From a checkpoint of a small contrastive audio-text model: encoder arch jasper, encoder norm batchnorm.
Rows from block 8 of the text encoder of a small contrastive audio-text model, named by matrix and row number. Rows with one number belong to one neuron. Each number is 128 + 32 x the weight over its row's rms, rounded and kept within 0 to 255. All counts start at 0. Numbers have three digits each.
After each neuron's rows are labels from the 100 texts, of 14848, where the neuron reaches its highest value: "fires on" is the input token at the peak. Only what is clearly more common there than usual is listed. The data: short read English sentences (LibriTTS-R).
# fc1: MLP up (text_encoder.blocks.8.mlp.fc1.weight, 768x128), inputs 0-127
# fc2: MLP down (text_encoder.blocks.8.mlp.fc2.weight, 128x768, transposed), outputs 0-127

fc1.675:083155137110102125127056143114077130160131116071116137097130163120143066155147081161115136130117167140115140105150115153100109124186130097101078081138088064172139129057193068107153145144117145158121130160158203156180118107109129115135130106134142159125077111115157164110184124096132151159209103091143055133118105196141131133172121141068115202119130148158136127153149155111077086097133
fc2.675:139139136163137119140127065154168103204159138138183075148061158164149173213119067115106111224118185098140138079103123142095144157146129081142201077156111142088171112091120147168132111122140078088169082116125169172094114124096099140112102095094116090090121108133136170114123138133140108172059111163116135167142160133128099104125135101137170134123131064120113160132149175114162152124146
fires on: "the"; "you"; "it"; "be"

fc1.200:088115160101094163138162163194124116155131160129098157201132105145166130162176149105112120159091105112133149148132154165180154130102188198166127096117165150042169115136170150155140129106139095099098169138141154117153066128095161131166122085157193159112097122120165129089144119118133174114146130085151156130100245056154114112143162158153092127075119168170103126108134144137128126130092
fc2.200:147144113149174221147150156179149165092108115157170089146158136168152125150140168192175091100146123132151120168117151108189186122105109141087156099125119135147151085140128107140144176161128124120111153163057080084115152072115061208085153151127110105164122135143164126152129090092113114094142112114139069162113126158081098106074110128130140180116178106175170099100127190108092100158151
fires on: "you"; "will"

fc1.427:236056110151165091136101174138088139101149188177094113147162162136131118169204163159164137131097164157117171141101151128130163153136161206171118113133107165111105159158150116159117152134101070176137097102144142112149132161182124089155090121182099129104128181171142147200136093125123128144123121101150151144121150158132150099150095075190097129159095135126138091165125139114076172170129
fc2.427:088112143086097123046114067131221138134109104142101121166135146066198172114080108129073120134098110082131069119082114141133189071125129153113116147107140119087151135110155107163102139174146157136146161152097096058154135090131093111114095154116105131155117109106153123163108095153142142094099156078177119111125124153156097154125077152072128164103114165201186098097132118142190108094106
fires on: "right"; "my"

fc1.644:174109113116148133077058141131166095142153127123134169156087099202109155078145138115124162185111122100165106202113115095191123147100202123168123138202121157080120114114130155184179123097152130124163158094144135157040102174079086171132164083157094139148122181141080154172106124131121092128153123166150126131167150149163126138106120129117120183139173066112106103158119146168101120134112
fc2.644:137135119169159129109112116091108099070091133132106080175143160174169112068148116127068129063132122168151044102065134130120146102108080220150166140141095106139125152144154159085153163160107102102088170127166173144095146082193138135218103129131149105138126108154166126121165116123114088102117106157097081107146110095111115094150147097166115102115132124114146153117141201155082184155167
fires on: "not"

fc1.180:151124111163137116207180101108163119117110084144135116131167153125195126100133099152168225102059068090102138135159139155179115140110141155117179166161138127142087125157116084169149100096141099111109113131127159072130157093146074115131093124142137156057123132114146127070042153128084126166080149123166186089124143079158139133183109175089087113144142121143116127149089127071123097116147
fc2.180:104128136161128103141117160141078170173133090130164112111098105116051146108099115116050070123207176162149071118119156158192162183183082133151180164093131101123092131168160157171142122135116108095050152187076089123155075126096185149131197164097114121157119112189155097127153160105142103136118153120143121153171137118125112155074142128144095143153119126162127093124147124146130109164105
fires on: "<end>"

fc1.640:137158075099082105207152096124107104116123135151133113123185092124143144143126111108152049144131133148128111054122074126120166123113161144135115184144113139140170213066177112130077131100134155126149107097083079177102178121138133105148122132138119078101165131119106106122072097209081137138108123111163135127136116145041133157114140077145152124104116082113146154091194193145177112146157
fc2.640:134120119163158095090133095137131106094005160072092164106133094121130089117158148118095099187073063131156122139087143182107130183066119126141145123169134138090105151120095102124116170125197120070125175168168091139146124155157072111095130140121098144126127118141144113094096116173115123132123106139155114121189118071096093200086179157114093149146087126097114113129082086110133174140090
fires on: "i"

fc1.29:130091148144127153144110130088093113130147162103125115123078160125097152117167091158079160161107109149112122146104148132181068190116136217123140143140099100161102163126107156151160125137086130193073122080170109162088122120129118165193079121093153138146141138155175159191145157046118091068138165071092070148099137132128103173114089098061109119121104172138136142079168161139144099085120
fc2.29:118102132106150182079130104116192171153116176101079074119125154170130054065124117100087147136104131129154123122137219168120121094134117108154119104175119104161159161120098132143107134130104121152148161169100151094112152083081151150150093184172050142103108136133120151112042134105113123096112122155084172128127117084110082137108120103120113205168095102126124068173101174101089105092094
fires on: "to"

fc1.450:120147077121117083163115117118066168148114126084207114121141156121139131107086145141116093102088072116060096119165127115098116103164169146119151080138136155143127149152181086063192099139089061153184129144171197118140095140129110114112164141191173126159115134143196186085084172170125123090195142094149119154113090158093102128104098135167163119106110095088155140138131164160101142127139
fc2.450:178132172133125113102160153177131100157120187153103100146134079137107130132166120170123183125178111091167085127091132141160143177094058098080133141148197104102158110043109141160104198169091123118109140112109120123089103134111168117169131129138155145073107117089109058187067154166113045130111056125120121112109159178116128158127135161146092084088159094119130110153113106114137110130157
fires on: "be"; "you"

fc1.458:094156105120099117112109163145119102163111126132175150092103107128182151148059175071150147197129160090101156112135096118077197131100151144131119136152161143128145146080186066097149137107131066142123124062111118107113128124139147169138126148172123090114139179113156196125082207131156124076126198115118101133128110129104103146159107108135194127146148135085128195135148180066115077106179
fc2.458:140087145101175118089141179116143159086090134129126147150161152132139093115171084155109099132146131086052100106115166108161105140064064109098133147124174143163090157170116111160182156070072114154103095178106132102109108127155117068117144096113119129102089117179084079133098078132122140151168137142154205089136168198111134154094088169155137115130141107109146101151150088079135139100217
fires on: "to"

fc1.497:065120156104090113083200121110156174149141140099114141120107122177145114144115096130161145104123086129124145119183086070083143127097103096066117123104138146173055091127141101111161165119039151129182099147064112125122164191160103131107119153134133161120113134130097076142154131128111073144067107104148165104134132150124152102165107114166143096127166085163096189143128164057103181189098
fc2.497:126152108148110151075134139099115105136163105127150148113145057100138179096134151111122141163051084163155167089083125155094151190158107144056093128150101145076040112090115155102108173153139122121156175159160161172106157163110132136208143155142126143189092142130100107107191125161116159126113123132108125114161165069123112138109180117153134157159132171154144075157122050147164177113114
fires on: "think"; "<end>"

fc1.503:106134130171098129116140077159084146153135123061100133161170117103126092132095107116120121142143153062086084110158096095128040113098147116126171168124141167094099136031134153108170119143117093153183109146183088098176141095133107087126151126132131081106155144104104098142126182138116148126143208166146148137107175147140114233104112173103079146158162141088153112120143175135122070142123
fc2.503:162087144130195140120079097109231126130156143096158076095083146091203127146157108118105154106103072102087149128171149166114191149093138100037120121163099137123113132145124106086095177160125143097147152125141141108142131136111138117142168133184148168068162133139155126138157147147094135118105118153061061100086096060088158123100109133104112068118094138089087149137144154117087152155136
fires on: "what"; "well"; "not"

fc1.436:127103179114145095117107129138132101061109092162169067169110099178156095128089138139124109104145100131113088172106148202088116199140084136143120170099135109113116093161134131130101149181098103098101136093136123115108121206122141113151140097138115171070079108104112195136137089130084101098114162083130153111122138152210149158108201172095097132122084123204100160117119171180107171128106
fc2.436:101149099160111198128190173101133162190089096140121147140164156106148102066116091120139121127093100101054135155141115131130163120186152091125144148183116154134067140096154141129156160124074152131137099141136089107078128094111133145109154088114115143179061131095097052133146131107149111136178142097112121149130099134059114119126107088181074098126101172124110075134243119109099117124112
fires on: "think"; "come"

fc1.336:111152120097127115060211163137165119118156104126126152143179054127088134023151115167073123178115173104139122130114169102141145101086118105179100183098148101120132103139108138096158095149079135126111096181132155138171124213130114134121089124133135146095156146141115129106185153092098093160076110090141173133130138164116129126034084173123150184135137112148128123128096117175135143094164
fc2.336:141118122123129135176083134117099108149064127173151091124136187115146103207098139068146180117092169164132085131135118164148162174165128138070145121118086130134103148069152088162091180064171143153113206129111147130108121090079122135145136134195114129186131095113129136158130140137135123110142186140149126149163104149119085130073121099156052111079113069156123094134112174078133110197129
fires on: "to"

fc1.702:146184124098140197090077102115156171119158135111121114134123122142168100105175156031145130120136093144122148141134090077114134116205158084191149029102127143199120172161160148149141122137126144131118135162083139204148141123104131104074172170123125064151104137115093094121155173194116110104104094109124100085154148129130118128170168137124134143103074131175093141150126128106145106073105
fc2.702:124173094075156155161142073142157139100175073082087156099102122088099178130121154000124126102125110097128153084169131121133114153189123095127110087092140085124113103190149158102063067131144094186111112136134146170096110089178160166122135130138141148160109093127115078123104150101185163144119151123162137155102146132129088097173114143082163070130112133083127151119124105154104159092123
fires on: "i"

fc1.171:133151133095153145084164128137146138144078155093131121149143183163165070135101135150173134146164134172109127168117112105131148130163135094152081213097110186092132132110130153139120069121179134107111159096108114055110125148125103082121029127115078129116125127162122111095139155177151196123129199121152126099096082137190198153128118131088143109104156119216181165132094150141112154102127
fc2.171:099128138082116106225066161131155146116121144085139171153103128142080107181115142153131098102176129117087171130165178087172145128131183175095128164163146087039095135096124149151158086124157120182113171101113036083126112145160126134133156170148168101075170090078182157122078137118107124123086116171124107152162104088080127183133153126118124127160114110123103122125091118148140097104134
fires on: "come"

fc1.60:127143109093076062125106048184175118167170176121110086120152100142101135160142116114150090141152153115141122126081115086146079160139174141049155088108075094107138120153157093118168127181113140140103103129139165137140124131146164106128160104166142083124084074115168067096133088071161087181119155157186129080106154104080112170145102112127103131083159104208132121134124187107151106144125
fc2.60:137114147096123138156129121166110093091128148126130070085096142071155131175170089121145125066142094147155154149110150143148188169086178139113113097098156148136103066134070126094151146151144068137116124053156160153109113159166058105089140154092107173113168121141163204080185097156097175104094124119185166141128126110184159090097126150069179102181142128166126107124137083138145138123108
fires on: "was"; "is"; "all"

fc1.215:117131172166168111154135063108113092150143110097086110141184184107178159130128135187130122124134128180150070141080171157151117115121130135153131132151108134154096121160160132118167133052096083142082131093116077128113066154099122137142212180150169122112135137111124088156171135120124146117109097104144188136121176109052135167100070157123129160062185121185126116174141155126170125156190
fc2.215:156117065153154118161096100148160133099110113120144177123067120129110122152087089077169118118145134158135171091155083143123157121132132223102190122159159135167140134135126084163199159113054175067147142138117099176123148102138054116113082119124123154098093128087159163106114133145098144108171181209139104106093075130102094154074162115146121115172090073140105132125129165115139112114083
fires on: "what"

fc1.172:176105094092114165146107121137088101124142120156143048132192142120140129113135099080155153137161146147137157159128105146133056099125102059166126144167098090092079077096128154155107162173107084206129081119133148152157060144177162143152137150130148124122144102078187171120082143111129098090080092147113154144100114110115126106112109115113136149130116129123120182226131105195148059092143
fc2.172:068080112174123092142114175064135085125115085144116087072104160161120169183183127125097158125141142183112135104095137107118187142154113191120141120080079139147115172157151142153128089124114142103182163110141134145057143113116119154073180146117125118136157082182198094148157167085131083107124117155120113131138160070132046146139129170176130134108163130112134147076129114071088124138178
fires on: "it"; "is"

fc1.429:079178054141128087157187139067123099129167131115164181150122135116054110152173118165124160080128091129125119133142114054163099106110108120134108149114141130107103125113107101092145133121066160099175145085130155058178108156107098183095073100138117137186130108108127182148168128086132149056098150138176173094105110147134122112128174170121098120099175143173197138126103131110118150119069
fc2.429:171110115116126135124140123166093135171165148094114101091122137089177158131076130116107086131173133127115145169099196218110147110167147100145148146128108130103099162123114086171068118066154091150087113104120123133129136108096128123171124149096175157122125131151139098132162129160123129194037091127000141053138119176117154128125108096115151128159124130127073168167118151132110145184160
fires on: "he"; "you"

fc1.410:087120130111143088136144114151054154170132149124140108124179126108142123149137184126139114120068127146167179152091160082054179105091144154092176140147087109133158093126105130103093142118134142137100174092161133093112060150168128113101148085101119137183140081089070101157118160156119140137092082122142123155098184164107143097119162072134061126197152135104054114172140130138084152073070
fc2.410:092117148146111104114138086170174162102100149130111126121145171140118130098105080107115127183151127130053089084062165107172097071112098098149142019056127115118174081127125125150162154094124084159093187151090110047118147109122130147119122132149141136160116116143173112171183076102108163083110122100169137112091122114165110133098139151175127141125072155133185154141101122118130202133142
fires on: "the"; "<end>"

fc1.432:109148100174153098085121119080110102122099129105080145148148104098078100132178179139180130139203148105143056152134140111149134183094155148147134065132096161140140146097142111128144117115090130129149102140090135119149121097155065134146120130151143179156161114042144159120157063156171051099113119085088134092145103098108178141137167143114188087045075113094110096148143163094154105168114
fc2.432:144135129146144117132107137167103154173129153098109097109145159118093103151114170074072119126186131140111074120071126171088086088106179128132123198107165167122137149151124062131177179113129097136125105155167125130118178146105100112171129111170113099080092165161091127139103162141074151137085141137167141161114132124158142117078080199097181104098173101160124158137047130204129097080181
fires on: "it"

fc1.711:087078148127126153133174127175113113151139171106151134157199140158149199180133121144072145145137168081084145099149143126172104080078187157169134131120102157151165158117161147120101071161160080073142130090132140130126170134085229109092158126168184159140072132162159136097163130160116141132177125126111159140132136168110147136155119104140102130101159105071214172131167096131102117115145
fc2.711:137073158139145118172076111162097100115129108163176129092092078098169084098059159153135162105108092146130129140120187132144176177116153188083130130142138136181159134131115117122131143137132104108064134183056150094127094103128037156156122128135115126170151153085100111144112112166102077118099122100154171083162094110109099108099105122166153132106119130168098102094124206150126032150154
fires on: "be"

fc1.684:109103129129089102131156165136071150129089128107159171138046154099131071171152145171099072121095186164124113149117087134138090195151155149175174133136152136136140172095103093166145128094111107119117105167179126100143156168074144113128112079105072116107160142124114147123087166096160135085088122158150103134128200150166130076177146073103127113113180112194159117124080137109147174054107
fc2.684:105125178100112158096076128118159169114110127112123071137136088131056224133172135150179111175166123143107109101130130127126107121170140117156117162109056100171130121172199107082112079147095149088166197110108137141161138104152141091170068176127156154151113154127153082123160128164059093101109155139133112110109141110123110095113151164159091153189106110167176128191122175094162117146125
fires on: "you"; "to"; "think"

fc1.618:166108111157119114124124093086083157121159126096092105126139169133132162078149140145122083146131180196153151122149157108144179167109176169136067134139124112128117100097163125152104139140109093097132116107119121115118061123140127073136174198176125126167074150126200126143143186146128109102101118091151113100078112198105185198125084103223134161149121162095145126179115067113121140117185
fc2.618:087107127161189159121077141186177093147161121167094090129126090069160116118055110152096155128135097166144151187102114132138110133123126171070147149143121088095110131128102136172125186157131151108174136098085103086125156077105068141130083116113107131133146120143106180161125076139090127122098170176136081099155078066100109071107190153075160133087156131146082071084161137152109137126154
fires on: "see"

fc1.366:086114105153158116107083130067088090172163122095132182156117217133112206113140122064135121156130131081134148094122143187131147116098134139162115197099128148109153058048111170099095145146121118092113148095122076190082117090136098144177134168162095110124156068132079145109103141127121127124103162119127145149169106119127147175141112106183087095087126087169141140113116188125113073143140
fc2.366:159188106159100150051146095153161077149065104118094137160077135151142149096153163148061146126089134119125133143092154096102121117093138126105111083124123099189069172189107107102168165148144133106141194107055079118040161189115127145124088143141140162143096160118105149130076112087111131107116119114159099161087112123138122148065124122115157105157048104114136125085088141103147149163137
fires on: "to"; "you"

fc1.245:156155074108117107123121135089142085135144140099072085081175118111155127172123080122106123113114151154139134187119126139152121107151138143172113097134127098141095105134082160218141113123124100138116087085141105162087135111079171127100090112148134176188159146133140134180135117097161069074081177137127213061105074147104135202090145120071185097114127159158145146139120120152181067113123
fc2.245:102135114167116142213138114113132096086128096076241096124098184113134132116097150079159118156127111146102113127107121155069129110124100169129150160097148150129117139124130161116172136156075148100101121163139157137147124098122077140071095176133088083035118163115123136096112114162136127126116109133130114125172132096103103127134148164121170161179096041100127127164061164112052110106188
fires on: "saw"; "me"

fc1.526:112076123128191170157146165129087124165108125098130107166075108116057123163130138142071107092121123066138145075155135124164113104138116150076120087112121156182116141088101152140127104119120181211116107159094151180136138097085161105137173112167123098153098131110137150096114114100140151195122156123117092102159104091175125197172112168127171095134161135143185114125235170102108126141171
fc2.526:148173101164112124110142155148183169094140141162175112082108138122162115092176151123065166117172099137127107131119167146130116079070118161149178061104110109095089093110077110096152125090171105093123067140158099136082089104136169142068115144129105117046121107133130100119137148124163135137137054147091109098154128146120205068097117149120096126091173128108092096129068108146176101140061
fires on: "<end>"

fc1.354:163070159091176105120091080156156142175111155112148104084092126181132110172123124108128105116132208099203134144203098187093122105091136129135129134104111084189140088097165157121135091092098117139156104178146165071120119102038157157085087086104165128178112153121156105130147139085159195120116135078099153100138105124166142107168087152131139101108113093102151116104130119121090164148168
fc2.354:098128168109166167113097135145143153098167118071129183160091149211103123093150152121094079145134096071164102165097085167145140110157105147164102124089183155161112144127122097118100120145113139123117122145114136074240127153149122150132154161083102140148133143125107112170113105132122062133121081152168124129189083164162083107142126221079150127137125064068130139163101169102128151114163
fires on: "<end>"

fc1.504:082175074077095155127182154131134134120096103098148135125148140171157123104127175138120109068138173113152074107146128045169131143129146185164116084186113151138158165134133105149156193132128153117121151145164111118189067135133173154117164099159110161116074092072142181172134125127103104081068166121126114123116082130119127141108076157149062141112094163089117063134169071106137116080150
fc2.504:138176129156111146111138159121087170136153205081163177105116169142138126140106127134093131135132056106055096077083119158122135115056090089127155162126127107170151117142105092132173100092128158192077110087090152056105160113097103099167140152147096095108134174134146160098083104155146166131125093188139134132109131109160094126054136123131135135084140056077140205124118139112108159123166
fires on: "you"

fc1.445:159152109136078094093097107137125146111193116096135164169123181162149137122124179051115112103158123145110182129131090110154083134164131126124122098069131131195109106108146165127131059157150155131087139194100143179151107160111103165054169109149184082133121153138101105124131135147158139145170127200170119128153161126098091125161160143065182102131104136139086083180118159117078126051136
fc2.445:148132180122128122151179168125125181140154112150134125138129168103161106124117106084120122106133095191147189167147080068164101129140128127125106058120116111118107108164174107158064048170134190160132095141093094165175160071143154146111183146138102133168126117134054131136136144136165144162127122085207134161130151169076095144151170098136148146088144107129115099108142142121082067050158
fires on: "i"

fc1.573:080125143119099122116140085083119143140146154137075083097105156136116139165136219156175132148132143110135075063168100191083064142087051144121125152076051108127129106153130095115137142064169073160111047140166133166157122142163132112096169111124144121064101092110112145125157125098111117121081154068148109090117123115167108102142077156078088133157106105142157111151106126127126125175140
fc2.573:186166130147166166128075163150117130178096129133202087163118107058126162127107125161130101130100150203144163134192136126133110133133141160147150141125120122192082107142126149179145125102130096109135112130108167154138138114144129065135163123177130155135133145115208061126201100196152125130149153137141173138141130130136197104080103153117161102184129140211162109151115129111152140071063
fires on: "is"; "a"; "his"; "it"

fc1.718:179119120170108153112144122091084143135110163118139122162144091210108058144131077109123109145145104055099156139095120098143131101152124151084122138128153084110129103101133092107159141115130134093157109104125055155158174142154219137177143130189061113117131130138169173104134164068056133085174107101165121140105045139146154131092123070155125101159152155172124158158091121136170134168138
fc2.718:160090094104187096065109147157129176148180160097081149116066160109122103123086155178131173095066146137134117111125118162120108128078181113094156123151101131172140145095081097125093081152093169121105143132186155139126117160119095049083103184111117145146141065101151109147111118193149132114121118124112177141193126095093076116106126097098123188110135130140170100134154121161160170206134
fires on: "my"

fc1.304:084136105189112073158115115125128133137108155101113158042067110189144108125112138164141077133153189110186137113130141157159141048103111133126091162087160095080109080113179056131109107085195079117177122116087118176165159159177166104170099125123111178115127137118090167115152133126107136130097133138157188116099110097116106163092128192172154137129121140132127084109066154103126134121126
fc2.304:129153175104127182148097136135139138087155154106152137135135153079098116150123183130098121101102120163192113157105084155136115205160110096135198112137080134148117140034096114111157154147081134159093113127165167082069087116117119113107170139143182078129093136147133167221123107150150078159068134132169134167151133195158086137152162119160116110134125129123140135165140088143088060107167
fires on: "see"

fc1.159:099140147159117143134147165157109148150091121077153135146155122105088108117079175090148082093121091126153109101130118147145137153104090052084175182110147147139151106055090131146107154137102106111109195165064130171034193094035152082036104135181141124059123166151142126108148115105098111147130141129109129128129120113116148136163105188121091148187126129091131116130132107148126114118140
fc2.159:095172143129137185154117076119106120059109111102073177127125137136146142124105120154118138129123057125083088103119089104072160115155128194189102142118106157141106118078079071165103136154154127064099147142162115087168105172153135120133099074060094137219142101100128143076115130128116148136110096142181142068144136196128133099079118153126163067101126113092095156078122114169127138137118
fires on: "<end>"

fc1.132:124078136084207165141075188103129139121126101099107107127176140154106116093136122180153102110152081065102098125142100085105162157129138152119148076172140167108138115093118110135127153178146114136195108148160066167138070061114108202096139120133063130078114150088146136108141108087178128130113176121164123138137079119191150151119132116055071131150110094089167092116135130147143176164140
fc2.132:199150131086142141172103128151183157092130088132147146153197128175104104141111137073087126134123117142141107111163128132169097112145141159149063124116067106170078158166189076134105113135136128163076134103111124123157141140116085096156140111111156108074109125127133044110162104124057110199126126119112169141108115028172145126099114165145167141119143062112144131069077113162099092143130
fires on: "was"

fc1.257:157103105121103188079168147126112129063120130069148093121081115102139172141203193160175103079147081139104168140170126117133141174122111115110106204113115132139069129156153139087134128124103158107209153103101154124139152101125144123117131119070149150168102171150099098141217127091196129136082177087118127167170173107165135156116143163099096121125131164144154175106113160139103103076146
fc2.257:185141134143130129104110175160123115173108129123194128155166118144155155110071188126125155143055175091136146113130084115151069103135122181190111125102138181066121125103112089119150160103127123129144118126136163107103083112069077104101127112154131068129202118130183133089076177146084214147143115125118119101104091160145107136153128120136115159104129086133089135194122093066123179124187
fires on: "said"; "turned"

fc1.636:126095126157119100178142128137077137139130153158132101170124124131190162149132124149144145138154160144144078165162164151080131177109144172107089117068173105100211140181108120052133120105077088117119090097115159122096140126124100106130141120130171228141153044082169144190149159125151140121112109168119152148151159134159154115128120182145156160136140092172177183154160127100087068157103
fc2.636:100098199094155131105129168132167136110126125154123133073103085086089202093160097104116154101148156130102098136109132083114085131086137128199111165141144133114106130128160084151143141153137128160144131160151144147081172117053109145129082175169179132112152132148074146104086153157150127106135103136142177121137090089131062128202130135133130144113132172103033096133164069128196126121052
fires on: "think"

fc1.34:172089105195132131159104150138120126131098159115145123253149100134094071141077134119087089137125152130153097152074116140131162117125101106125137198100127116171088088090117119128127118115144104150169160124110112151079069146119193122182085120127147141218194096067088109099108152120099097098104118122155173086090079117158097138094124151170113136148147142128132138194078118133098136107146
fc2.34:137157103110152158153119181119174081087136149138089169073106194155097188130144167080146127074120098129172178087095142118126093118089135194102114144096151094166113147134127157120115158103125114088101111167097126127122127123139146150130144153176072150148091136149156172134125115158158109108180167200120059111144160073062089134152128145095178168136099124103060099090192132142194123142103
fires on: "he"

fc1.154:163068081125157095092120163159123133199139090104154150143116078214155155129154138105143133117164079162141110159140184122105134145081175118146116082143119139071143068086169152116150097165077121179118113081113150148168127199172103075180138163133130094141142101107109099123084150127078076090111146102136128109085155063096122163097180136133083139156115077140120134136146166178139140101092
fc2.154:124141088154158148159038133123077141111100113143156162132044127162100139135130134155100115180143094108141140094056113092131156157098093157053126151131179126131086101131168122129151174119103089104164124127147168099099073114087144141147163119124146115137089131171179132166149181125120054124086143158129064115128060160122083126097093157096157118076175157062149126186135177122117124124108
fires on: "not"; "be"

fc1.39:121107129142097101152123151147124137093118097091123133056203166106167050147140104128125117118106126125146177148186150153103142073096136139133125138076179084135134152157141124136107133116140129184101120139168162108154118116139071129150109039148080194164152143065127124179136114165169184116116077204100161114112119104181168171070114141114147075149171114124121114161128093071159096142156
fc2.39:149181117114148146091142176133096092142104156123142137154078137132123118108105160147118130139120107174138095110069117083113071117132125091102144108177107122117126113138126083104107190159126100095089188086104126141145122081129199107104127201068168086129184145178194153067111102144178104092134172107118059139079165118073113060193158151117140121106108088106099125108145123128081181143131
fires on: "go"; "do"

fc1.290:091094087098108115127078178118106166131120132124126156116120163151153124131152150077126147163129085141062135143115144126135076151160121059103089131158123104146096108116187131168098106099063155181156141109137096176162118201154048133112122103091147116093095162104140116176176100106114115149182144070177169116124083117077132097081188121156095168109156188140171133162135092122132163148188
fc2.290:171094171164239134079070134140096165166147159093138138197105120086113088154101128175165140094123158134148087111151145108098133107120080158118121139063140141120080170112118138168121119189130104151168101186177137093104178159126107181132105162154129113167144103062122090120067142123086114151143115158157121143097126206132114136194163107146154135145099111140159137134143167121082082110141
fires on: "to"

fc1.691:145098140156103092111172161153090156123079113144155121189110077157119122133135151217122169173077065137113164124120181121172181107106114142210144144097141175096103123161136099118118149120147149070126166089235149093138096105100158135164114122141078143161167171126133191187168130093172142090093161135107101144136110087134131145150124120126146118145143156110085157138164167090120124183125
fc2.691:105121089127130172094169168097138122152150077084139129092150186132167166052128113087145088106179209135106084158142149140141065160060107128102123109133134141141161124100126105098125133193124136114116093111117127086110145127141072097141109116093149133128088103152041106125072142106117180173117056132068121091194120116118130155120108120062135177141150150135123074118111061147132164098140
fires on: "see"; "you"; "three"

fc1.535:157123124175086077162169129053167079146130170141131153082095175130168089176137127141119079110101114175082140106124124099105121152095155105077131154215135141123146117082150061113129117122118138108135094097135165132132151109120116152086160117206088049119156141116194108091099116068080142080163159107104158136173195142152154151099155123100097149153126127119071101149149158118087122126104
fc2.535:197139138141128162126059140147153168156159155063117113083069150099097104096066148155088135061169141093147095102130151142104141073122114126116128119049092150120144127172102103125160161216153140110111161083149132099155114129110099082092137114147097117117136143092155130101135185099095119128067115139125087126156097111114096084125137105104133083061182113151171085122103198090171133171131
fires on: "was"

fc1.56:115114147131087090234163118124190187141117142099085180131123158141110134062163165129137085108132093090135095141109144185112160126175142175145113130094088136106126086090098128184140178138165110120099131132113143134149159148148192119132199107109136120058133109119170132180139140141097115118091150132089144086098168099069145070111119117118112124125161074124057134200077148133138141171133
fc2.56:143105150187188143111129099176135108141104149170145084181164084145206114171151140142074098103140113197115190123180128115141121159104088175175217117133148118146120178164146149076097150139099060112136089148150140101094091118120067130115146118096121104178185172150160140090115181103128129086108153130119131089087083141131144113149116153096171134109129137139170127083086154159077153115116
fires on: "was"

fc1.308:129103146095093133159173111129137170181106100107102150152147157110103111145170112080094068151154122134182125107084110205150089155140147173111142108184102109150096133135096145087136161110101112133151120081076103105218197124122097106132155179146120103017128112123148096137174132103159099148158160135161166080110148123106075098064085166118144101106192105153120147145132167119102136151143
fc2.308:139080081205131128155075070118132081114194104191129075145128134116160175193127144139167149185114121138103119152168131114167167137127037136111184155151119125176129149160129168157110144056149120119141098155157082066106099105122083095088115138154162162109109155154147110089098195113111128124121141131156098123130100120101187092155142113094185135161163140123129112114097146074141081164119
fires on: "i"

fc1.491:175177079104106109113143129121124095063196133118147088075176127098120094140141183134157097114104160152170114157154169111174081098163124097142103116096132144159143126095065182176146183127151125122161157105113126113152121184120115123107091166116126090095130121090106151190129167139123100144105133130111172110085050120179089106084148190129201113094062112105125099113179088114144102095168
fc2.491:106160103148111137158169105153048087105146098095106079098154096159068130181116142138099057116107078120100093163049118153100143189055147141099138152080070043094131122106119075167121134110131132081100133091113142123144158088175133133136136150173135179084129108128184128137124095097159100134143103081114108152140120109129135129049124137128139176135110130147140155096124166113134174179173
fires on: "time"; "come"